{
  "model": "image diffusion model",
  "arch": "uvit",
  "objective": "v",
  "cond_dim": 192,
  "norm": "layernorm",
  "norm_position": "pre",
  "qk_norm": true,
  "patch_size": [6, 6],
  "positions": "conv",
  "lr": 0.0021,
  "beta2": 0.95,
  "grad_clip": 1.0,
  "steps": 9600,
  "batch_size": 512
}
Rows from block 4 of a small image diffusion model, named by matrix and row number. Rows with one number belong to one neuron. Each number is 128 + 24 x the weight over its row's rms, rounded and kept within 0 to 255. All counts start at 0. Numbers have three digits each.
Before each neuron's rows are labels from the 100 images, of 14848 (inputs lightly noised), where the neuron reaches its largest size: "strongest on" is what is common among them; "patch colour" is the nearest of a few named colours to the mean colour under the peak. Only what is clearly more common there than usual is listed. The data: Sentinel-2 satellite tiles (TerraMesh).
# gate: MLP gate (model.blocks.4.mlp.gate.weight, 384x192), inputs 0-95
# fc1: MLP up (model.blocks.4.mlp.fc1.weight, 384x192), inputs 0-95
# fc2: MLP down (model.blocks.4.mlp.fc2.weight, 192x384, transposed), outputs 0-95

strongest on: clouds; main land cover: trees
patch colour: grey
gate.380:134100122168097149117140145151172109179114180111147114140131104149103102149098104120145126120113115111125146120130149143110123132145141107128151129092145113137122158095121171136127112145110105079103163104181101144081174126096123157127092111141098101118123122114125119111113091139156072154
fc1.380:145121135116147168117129092129094118127132022135105125135134106160135101152119103106126135131116117152102126141117131088127179175103108124101126095168098132118145132171100105129136130138109146139122137091129131132149132147176101128120151116086125165138096139145129124161146132091132118097
fc2.380:112168137105139086150142141130084159111109118100163148117139100141161121128110123093146154100127144120147131103168169123168123166084157139076133132116168121133114145093117149082127132133146174141132139146124110160134173110155103180164098150161124139084150141096121134157105098156114091162

strongest on: clouds
patch colour: black
gate.198:126149115106127132123121120094137103087135138121149152094123150184145112102118130102139136146115140120163147128139151167130114124088136142146155114117157166145178107153136066155143162157116145110122152112124143170093124093157130146132127162161069102111152140136158141130113124091140104176
fc1.198:127137143119142088128113099139123113134120151157140136136126137159189135123166124121158094149127126182137118131113181149148119121167118133093116157120143145109096104160118083128143119122127136111126104113094103151118153134184139121127144082155137148201131152119149119141120096133119123142
fc2.198:140098130096095098118133119155094143086137122144142135114168142116081135137109143178140160124120126158144121067078158110135109151123139102111154110134149166149142123116105131129146141127115115080102118148113132157106071108147159109129144133110051135092119108111119132112134108134133157122

strongest on: clouds; snow or ice
patch colour: grey
gate.47:105157123138138146124140146098171111122123100131128163115130106121134124129149126170128193162136128070164123156118081105121138119147144144109116130155122163096133151187135111137108107104150158098123121100118140133112144134137123090124152178140122117139152098123137143142116138123207172114
fc1.47:149111145145094121094133115141121128117117121066114145105139148139185124115099119108156143110110128117165152145109146102129083154156107105166176099106103133126128115128134155126068132132109146094095137113122128154150153105144119146148089128141116153107125170123086155090111088103134108127
fc2.47:147141130108115152119146129131106097112145142130142132178133134118163146130153144150116104162106185121146129134155127143079132128163127126107144120165140105159095181091170132137133123173127150117174138136110143155168128168106130165150076129097141141134093145139140138145130141145136121133

strongest on: snow or ice; main land cover: snow or ice
patch colour: grey
gate.316:104158117115140144122116105111162103173134104101136143116097083134154097116168121139112150184156113100113128167096084116108136119149151140150138146134129140120096160133101129099128113068175159097134114087139161105075130136124119083127147130128136138119114087106120105112126132145172148118
fc1.316:098152153112148100144117142115138139136124097134148128132166192152083105175110114148139101118158121166169088097157127161178154149124101131086107151126112152119154116135126158151167135126155144123174161121134138126130128106140144109103126123140095123127160106106131111129165132150084120122
fc2.316:090156127089144094146116121108146136063101101119152126124137125158098103175128114166118150160142102109144071089162111161152156104132108129128079128117117127114107143144136123119158084110179158103158148127119134106116128132146138088093130144113109104125134109083134100160103129147139145123

strongest on: snow or ice; main land cover: water
patch colour: black
gate.265:126121131122072122107114188130090149156125158134136142115208116132081102119082128052114100138135064113147130112109127123103107115132105111125140141135127133119104085094138116109130130105129158112099124139154127104082142152135136117107132140095139098163146119112150108146111125135130128153
fc1.265:113110173163143154127151162142136102125086118121155132127125100115185122113151154149111088138080147108080131146144128151140117146101159124150136065117145116119097136138126149142132129126138093109144148116143115140094087088113083150117101115140128148082092135127132123076123101135149101159
fc2.265:099137125155108145140131148104136117062146108166141119171086087107109153137137081136147134106098100150115104162143160121100136114160108167138106055156131130076116114126121112168143161147133138112151163102117120138158068146123135135099129140136154093155154113094151133125149081134150101102

strongest on: snow or ice; main land cover: snow or ice
patch colour: pink
gate.24:169164121108112140145154136120137164122137126145124159140119150136152117112134108108149142129143113146114129055164173148091131085107132149097117085124105101156142111058146146155161159088134156148115117139119123161100106169107165122163128100112094100133141097124188146121143115159090102157
fc1.24:098106116128163107159106141153128096124105137127138105105149081130138122142142148114111124132099167105114121151112095108151124157110117126155139174166133152103103112161134106111104117150123102134154126078160125088148135111128088109091101144142163147129104147143070082106115153085139208128
fc2.24:092127154105161161091120149127124120117114127159160135126122134158135151110109116086154115140147171130143108126125116184122147123161124162115147073145159113157088159187143152128178111108139153126142101133128158129128131130112150127126112147052130117130147126121190146123150101126092113157

strongest on: snow or ice; main land cover: snow or ice
patch colour: grey
gate.83:153101094119180126153155146142131136126119124123139126087148138134118128133165115140112124131133105125122141104139111164151102108167115156145124138141118130148111159093150092159147108093096149112108168125145103178125178133150119119125134107072144152139074116131114095139107110145125128083
fc1.83:132132127146087125123129149114143126131126122134105131145106110123134170128121114110109130145141166148157124147095102110132195147090132106089129083095104138109136134142066140027131157150137120117139115102114155093116108139118098115187109134193160103131133132132165153092134134128131140145
fc2.83:136113128122130157116132116126124121083153133093104103146122114113168130129153149116139147119132119067171105134133128183136112122115110217114148096103194164141105117144121144157142144150161146110087113150130130137149140130079137151141129132135133149185108160116152113111129131092111139151